config.toml
gain_aug_db = 10
encoder_wave_strides = [5, 4, 4, 2]
encoder_subsampling = 4
encoder_width = 128
decoder_norm_position = "pre"
decoder_activation = "gelu"
Rows from block 8 of the audio encoder of a small encoder-decoder audio transcriber, named by matrix and row number. Rows with one number belong to one neuron. Each number is 500 + 25 x the weight over its row's rms, rounded and kept within 0 to 999. All counts start at 0. Numbers have three digits each. After the name is the row's rms in percent of the matrix's.
After each neuron's rows are labels from the 100 clips, of 14848, where the neuron reaches its highest value: "responds to" is what is common among them; "loudest" is the band of the loudest frequency at the time of the peak. Only what is clearly more common there than usual is listed. The data: short read English sentences (LibriTTS-R). In brackets: how many of the 100.
# fc1: MLP up (encoder.blocks.8.mlp.fc1.weight, 512x128), inputs 43-85
# fc2: MLP down (encoder.blocks.8.mlp.fc2.weight, 128x512, transposed), outputs 43-85

fc1.106 093:559509473524511527521506447496501506441485497519567512514486517507474485553505517526472491502510514513516511518495472508469497490
fc2.106 088:506488509530501458519490486501458515523483541493459504489516452510554539535488508535514478491484489540509514516475457466555474524
responds to: the word "was" (88); the word "it" (42)
loudest: 250 to 500 Hz (40)

fc1.404 095:482477520463497545490504455491451484518521493492509517497488500481486491505535499476473455495478492507496524487467530511493490466
fc2.404 105:543495478509457468480518474475520505527488472487502489539507476481518511534474534530500477531504537481505485522491461499517494532
responds to: the word "it" (42)
loudest: 250 to 500 Hz (30)

fc1.203 093:488500541468484525450505537504488501518485514517519462481486543476506500549498504505467492498496518480500474539522503514506512546
fc2.203 091:492489474515441502484533482519470473488510510491521420478511502530455523494499512534517493487460501480522492523516519514514522497
responds to: the word "was" (36)
loudest: 250 to 500 Hz (35)

fc1.5 097:434438480485511513481520503465511528457478509543502445468495493508507513518483551487529449527517502494516502514493512527511546514
fc2.5 114:491466509501520463443507479511531503515471538465550525512460529478471494508489502524496492518502472495474514494511513504488506543
responds to: the word "the" (52); the word "on" (31); the word "of" (27)
loudest: 500 to 1000 Hz (31)

fc1.374 094:440455535514524462515515473486424497499545505509510437507488562478511501542491537497476458504480533487495526512521477484542503497
fc2.374 086:520545526503466468457477475551479503528433532504474482483522513512486517524497507461471482461486486533499493494516468472486460530
responds to: the word "of" (70)
loudest: 250 to 500 Hz (36)

fc1.202 111:488491492522508505557540477447505524528532524511541498473471514485486459494474556476478534524501549502509497502514473489486479491
fc2.202 112:502502461511539520527554503434496493513488506496515476526504440542524500515496508517500530490491517493472521539513483535502528530
responds to: the word "you" (50)
loudest: 250 to 500 Hz (58)

fc1.237 107:512467548511516513543472456519504507506466550558513509508489500479539485498510502505510518517534480509459478546501469504509486480
fc2.237 112:464494493497537534500474481498516477488505494504552516482486479469478501492513546497495493521506494523474520463503522465502518492
responds to: the word "you" (38)
loudest: 250 to 500 Hz (46)

fc1.246 100:532490500500489529509553517478516500469547530456516502511525486521519483543502517463488485506507498514468499502472443488510513520
fc2.246 099:560517497496482510531496475456526519502494533487510532494480479500495524526472482492489509501480482504498533478404496490508511491
responds to: the word "very" (54)
loudest: 250 to 500 Hz (36); 500 to 1000 Hz (33)

fc1.465 100:496499486479493549541503498483521513505520524510554506479498463458555512489496514571534512489502507499546510534488495458473504542
fc2.465 096:488468500480497488502532505476505504512477544501470526478484516510471500443504479486492483516505466512500489490563503533500521511
responds to: the word "again" (46)
loudest: 250 to 500 Hz (36)

fc1.69 083:521470477494509529539505495540460521502506505512510486515489520475487544500549493552513491495500520480521471530505447504509501469
fc2.69 070:432526526518469489496456492505487507489456476483506529475508517478502516515479518483451472486506449493499484511494482444517477544
responds to: the word "to" (43)
loudest: 4000 to 8000 Hz (30)

fc1.212 093:527495490503531537514494504496522497555496537522518485540516526519529513472479519482478488488485520545523497505494497486461524513
fc2.212 098:488459554490509490525479467515481510536492489486486521509519553470515497500518520502483512494485507464483472458499499495510488468
responds to: the word "for" (37)
loudest: 250 to 500 Hz (38)

fc1.206 115:547485491478494505499476501456485489474545512485507500549512505506533518490514476473469541515511483516467494511506527474523484495
fc2.206 119:542469544475487501521477488488528515475516525513505552485460523475468474525516525509490482496455532500485484460480529481476496494
responds to: the word "very" (27)
loudest: 500 to 1000 Hz (29)

fc1.51 101:497480482461475502506492460490441502521508490509531496509454511503510532473524510524497518533483528502567466510509514505533488454
fc2.51 102:475457480467511511481486468523476512462470447463504542480505509492487485474493496490496522484506452492491437464514493502455509513
responds to: the word "not" (44)
loudest: 500 to 1000 Hz (40)

fc1.92 092:505483506475542529499464453512468490450477491490478505500503452471478491493526566496525527497487508492555510473478514511519544454
fc2.92 077:487528512523525507516507505528554510507526442536479503480498497492484507477498506492462538497525534491519478496456507492510486535
responds to: the word "of" (26)
loudest: 250 to 500 Hz (32)

fc1.474 108:499476498517514513490469503488502539490524468519510474519497566506527487509534597503509480505497526504477527536486474517512495508
fc2.474 117:507458519527480507467493487502490520521454508488481512559478499496541499518500482538481549462466487485488496486510507495468476512
responds to: the word "of" (68); the word "the" (52)
loudest: 250 to 500 Hz (30)

fc1.187 087:466503488490515505531482491520480541465488509559519521532543528539508500498535477520490522493478482498479521478475499477479487560
fc2.187 083:526537499517507499542425511521518536461489500525523475507467523494524492489474488514509503477506576518495566525442544470476451495
responds to: voice: male (82); the word "a" (31)
loudest: 250 to 500 Hz (33)

fc1.50 098:529510490485486546476501505483532470495563516512538504528465492493482541474523496468478523500524522517505481501512528488499517524
fc2.50 097:480477536484478515485504480540537499518509478474476509529509534536483479522531501488499474523528501481502489492488507494485498481
responds to: the word "it" (30)
loudest: 500 to 1000 Hz (30)

fc1.267 112:514508493486498496512505470458451498490463468507527510518511523526452521536496521506461520474496501519499499445483518488452479466
fc2.267 134:503503548471473507525505525506487477498544536515486522495500479530513514546475507471493470513470534499535506488472493462518488507
responds to: the word "it" (78); the word "was" (47)
loudest: 250 to 500 Hz (51)

fc1.302 086:505460483536487497514502469480475492518539503546547498515497490513507465516522524460461489523479497499567479492524515538484508505
fc2.302 082:503491424502490520508483485509512475492508465521517493484497496508452503538518497513562543468486503459510453488508486465472520512
responds to: the word "you" (37)
loudest: 250 to 500 Hz (38)

fc1.443 102:525490510498513477500468475530451540515465523471547480500495515510502500502512526490505520502442504491503493509507488528486519529
fc2.443 117:485499501511478528480517457506490482547480453470470501530514491527520485481485528467518563480489492465508484535471478527521484519
responds to: the word "again" (53)
loudest: 250 to 500 Hz (47)

fc1.122 110:461482487488523499481508538499472520496522523499526511461477498514565513494516498449484462506538518491495448493453476537500483446
fc2.122 104:514497575490450526519455487505527485496477479471504461525475477513498494546526571512476524490524509472516504504513534472472477508
responds to: the word "little" (55); the word "a" (41)
loudest: 250 to 500 Hz (55)

fc1.459 099:464517513466492510544464506539491544509480494471542486537509455513492515542515502509520540531548500481465521436468485473500554529
fc2.459 100:528528481517515534514517527473488509477491498488498490494501468527474556464520489474526468457521537448495519553502515549485508479
responds to: voice: male (71)
loudest: 500 to 1000 Hz (30)

fc1.279 109:512517533490482503477499486516467513458473456492547473544493508504508497569512502463470521580500504510485511440454497522503513525
fc2.279 123:443448524519458507523510493474513486479506492476529500544468547475531492519502525546529482476516471467511457480556505505473483508
responds to: the word "she" (31)
loudest: 2000 to 4000 Hz (26)

fc1.392 098:503524530475557465509492509489484488529528517514503500448483433490502505511509503505501505493512506485511518504503519494499525509
fc2.392 112:470490482489472497486524493499482478484501460488449513537505512531498502549514494500549475503503528498487475480483473468527513492
responds to: the word "the" (89); the word "of" (27)
loudest: 250 to 500 Hz (46)

fc1.349 116:507461516503470542510485494517467503463514503559518417507498456534552511530489524453499487496498504504514500451494487512494497531
fc2.349 144:489512492501492537442537503508539448506507529519523545438471498486464474496506530484501528475508523497528464495538534516515492496
responds to: the word "not" (77)
loudest: 500 to 1000 Hz (26)

fc1.341 112:508459483502497482518455475538490501505532467492505466541473532535506504499526543505497478495491557479504499520485511483495507460
fc2.341 108:538472470470518481500515495505506505486462480507502523520499479489509528498501524498503502486485408502500486491518514549507498536
responds to: the word "not" (45)
loudest: 500 to 1000 Hz (31)

fc1.406 099:530477492487539478473483479487466532517496487504524482532459538465504495498484518512502457483498480537514485491474515542485498552
fc2.406 103:525504448514526502489512483442446526526446514501510456526505503478487533532545536500545540490509546494506455543452490518484477518
responds to: the word "you" (35); the word "did" (32)
loudest: 250 to 500 Hz (41)

fc1.308 115:488465467509491504484494506492531492491561533563546469506465483539530472536505491468511479523481481505494471477509532516500506470
fc2.308 122:552500456533479474469515489509492522522519492492498496475475509495530466470516491521493493457486555484543485511514457471517471507
responds to: the word "you" (54)
loudest: 250 to 500 Hz (55)

fc1.89 092:498519508467541506508497458524475517479491510534519500511510547517503548504531491524498522513510513459511484490481492544503477445
fc2.89 072:489527484529465501494442473468470475510495500489470511535502467445511506548481459488497514483478517470456516519500474481506489575
responds to: the word "to" (34)
loudest: 250 to 500 Hz (50)

fc1.102 120:497504522469491560501502457505469494459555510487491510479476486468511516524494498488480464494487523491506489480480476524510511498
fc2.102 131:538481493514426461515484454476531508509466494465481489546511458482528520509485518520501463509545526488501474488497491474501480507
responds to: the word "little" (43); the word "it" (36); the word "a" (31)
loudest: 250 to 500 Hz (41)

fc1.409 101:527511498464503497450502483512486532509502540500556479474494516486544474506500530498493493513502473492488538506510468546510507493
fc2.409 109:486497482533462496458516468481470497519488505543495459517513466527488517491454481500507547501468501505531500529492456529525491541
responds to: the word "was" (32)
loudest: 250 to 500 Hz (39)

fc1.441 102:500482471459502498525466508506501461517512497487531470483488508507491474491498533487511515536521526499528548508509524483481527544
fc2.441 101:529502522537487483475509503476513526487516475473491513492488524533492497509513521505493452491564519487519526492483489484481501477
responds to: the word "you" (62)
loudest: 250 to 500 Hz (37)

fc1.184 099:517498559518526537541522481497499486536509510528540502454495559515506480498494510496506515523518489502514516517529478492485518511
fc2.184 103:489508544486490530472501484502489499516493480519549462453514514514514465483500492489499510495524497442532509499547473465505464494
responds to: the word "too" (39)
loudest: 250 to 500 Hz (63)

fc1.273 114:527503521511477517465475490440538487461515483522508490531487507551483516518520494476507467580468478472518493506514490477487487480
fc2.273 127:496566483489516442522490542522492479506493520507490467441477538491490461478497476457489490541498478512502496497504507510503502509
responds to: the word "very" (37)
loudest: 500 to 1000 Hz (30); 250 to 500 Hz (30)

fc1.271 105:531472491497485525515522468507504534486523528525531469514495485533548484507532483494482488502488455503533500483491469510530490496
fc2.271 109:502504443545480528514497493518501513503450485498513511479468475471486495446487483500516510481508519521512519498499486505487517505
responds to: the word "you" (57)
loudest: 250 to 500 Hz (32)

fc1.245 104:472535515493508522509504485553521488525500528532541507473527516540507497470518508486487488479482500526441477528481489527509525479
fc2.245 103:477456497526491520502485482491506476506469460498530493462495516481486505515503519459493498511497511511488489458513531450443503486
responds to: the word "not" (41)
loudest: 250 to 500 Hz (50)

fc1.401 103:459514487487523489523482458511451466445491460514518476461476514486522471525506488533462487506499509512497494509540488502481544549
fc2.401 096:472469493496496510437534464526499511486552473495502489513461505455481480466511546468496495496523494486501453521528503503499521508
responds to: the word "not" (68); the word "do" (28)
loudest: 250 to 500 Hz (34)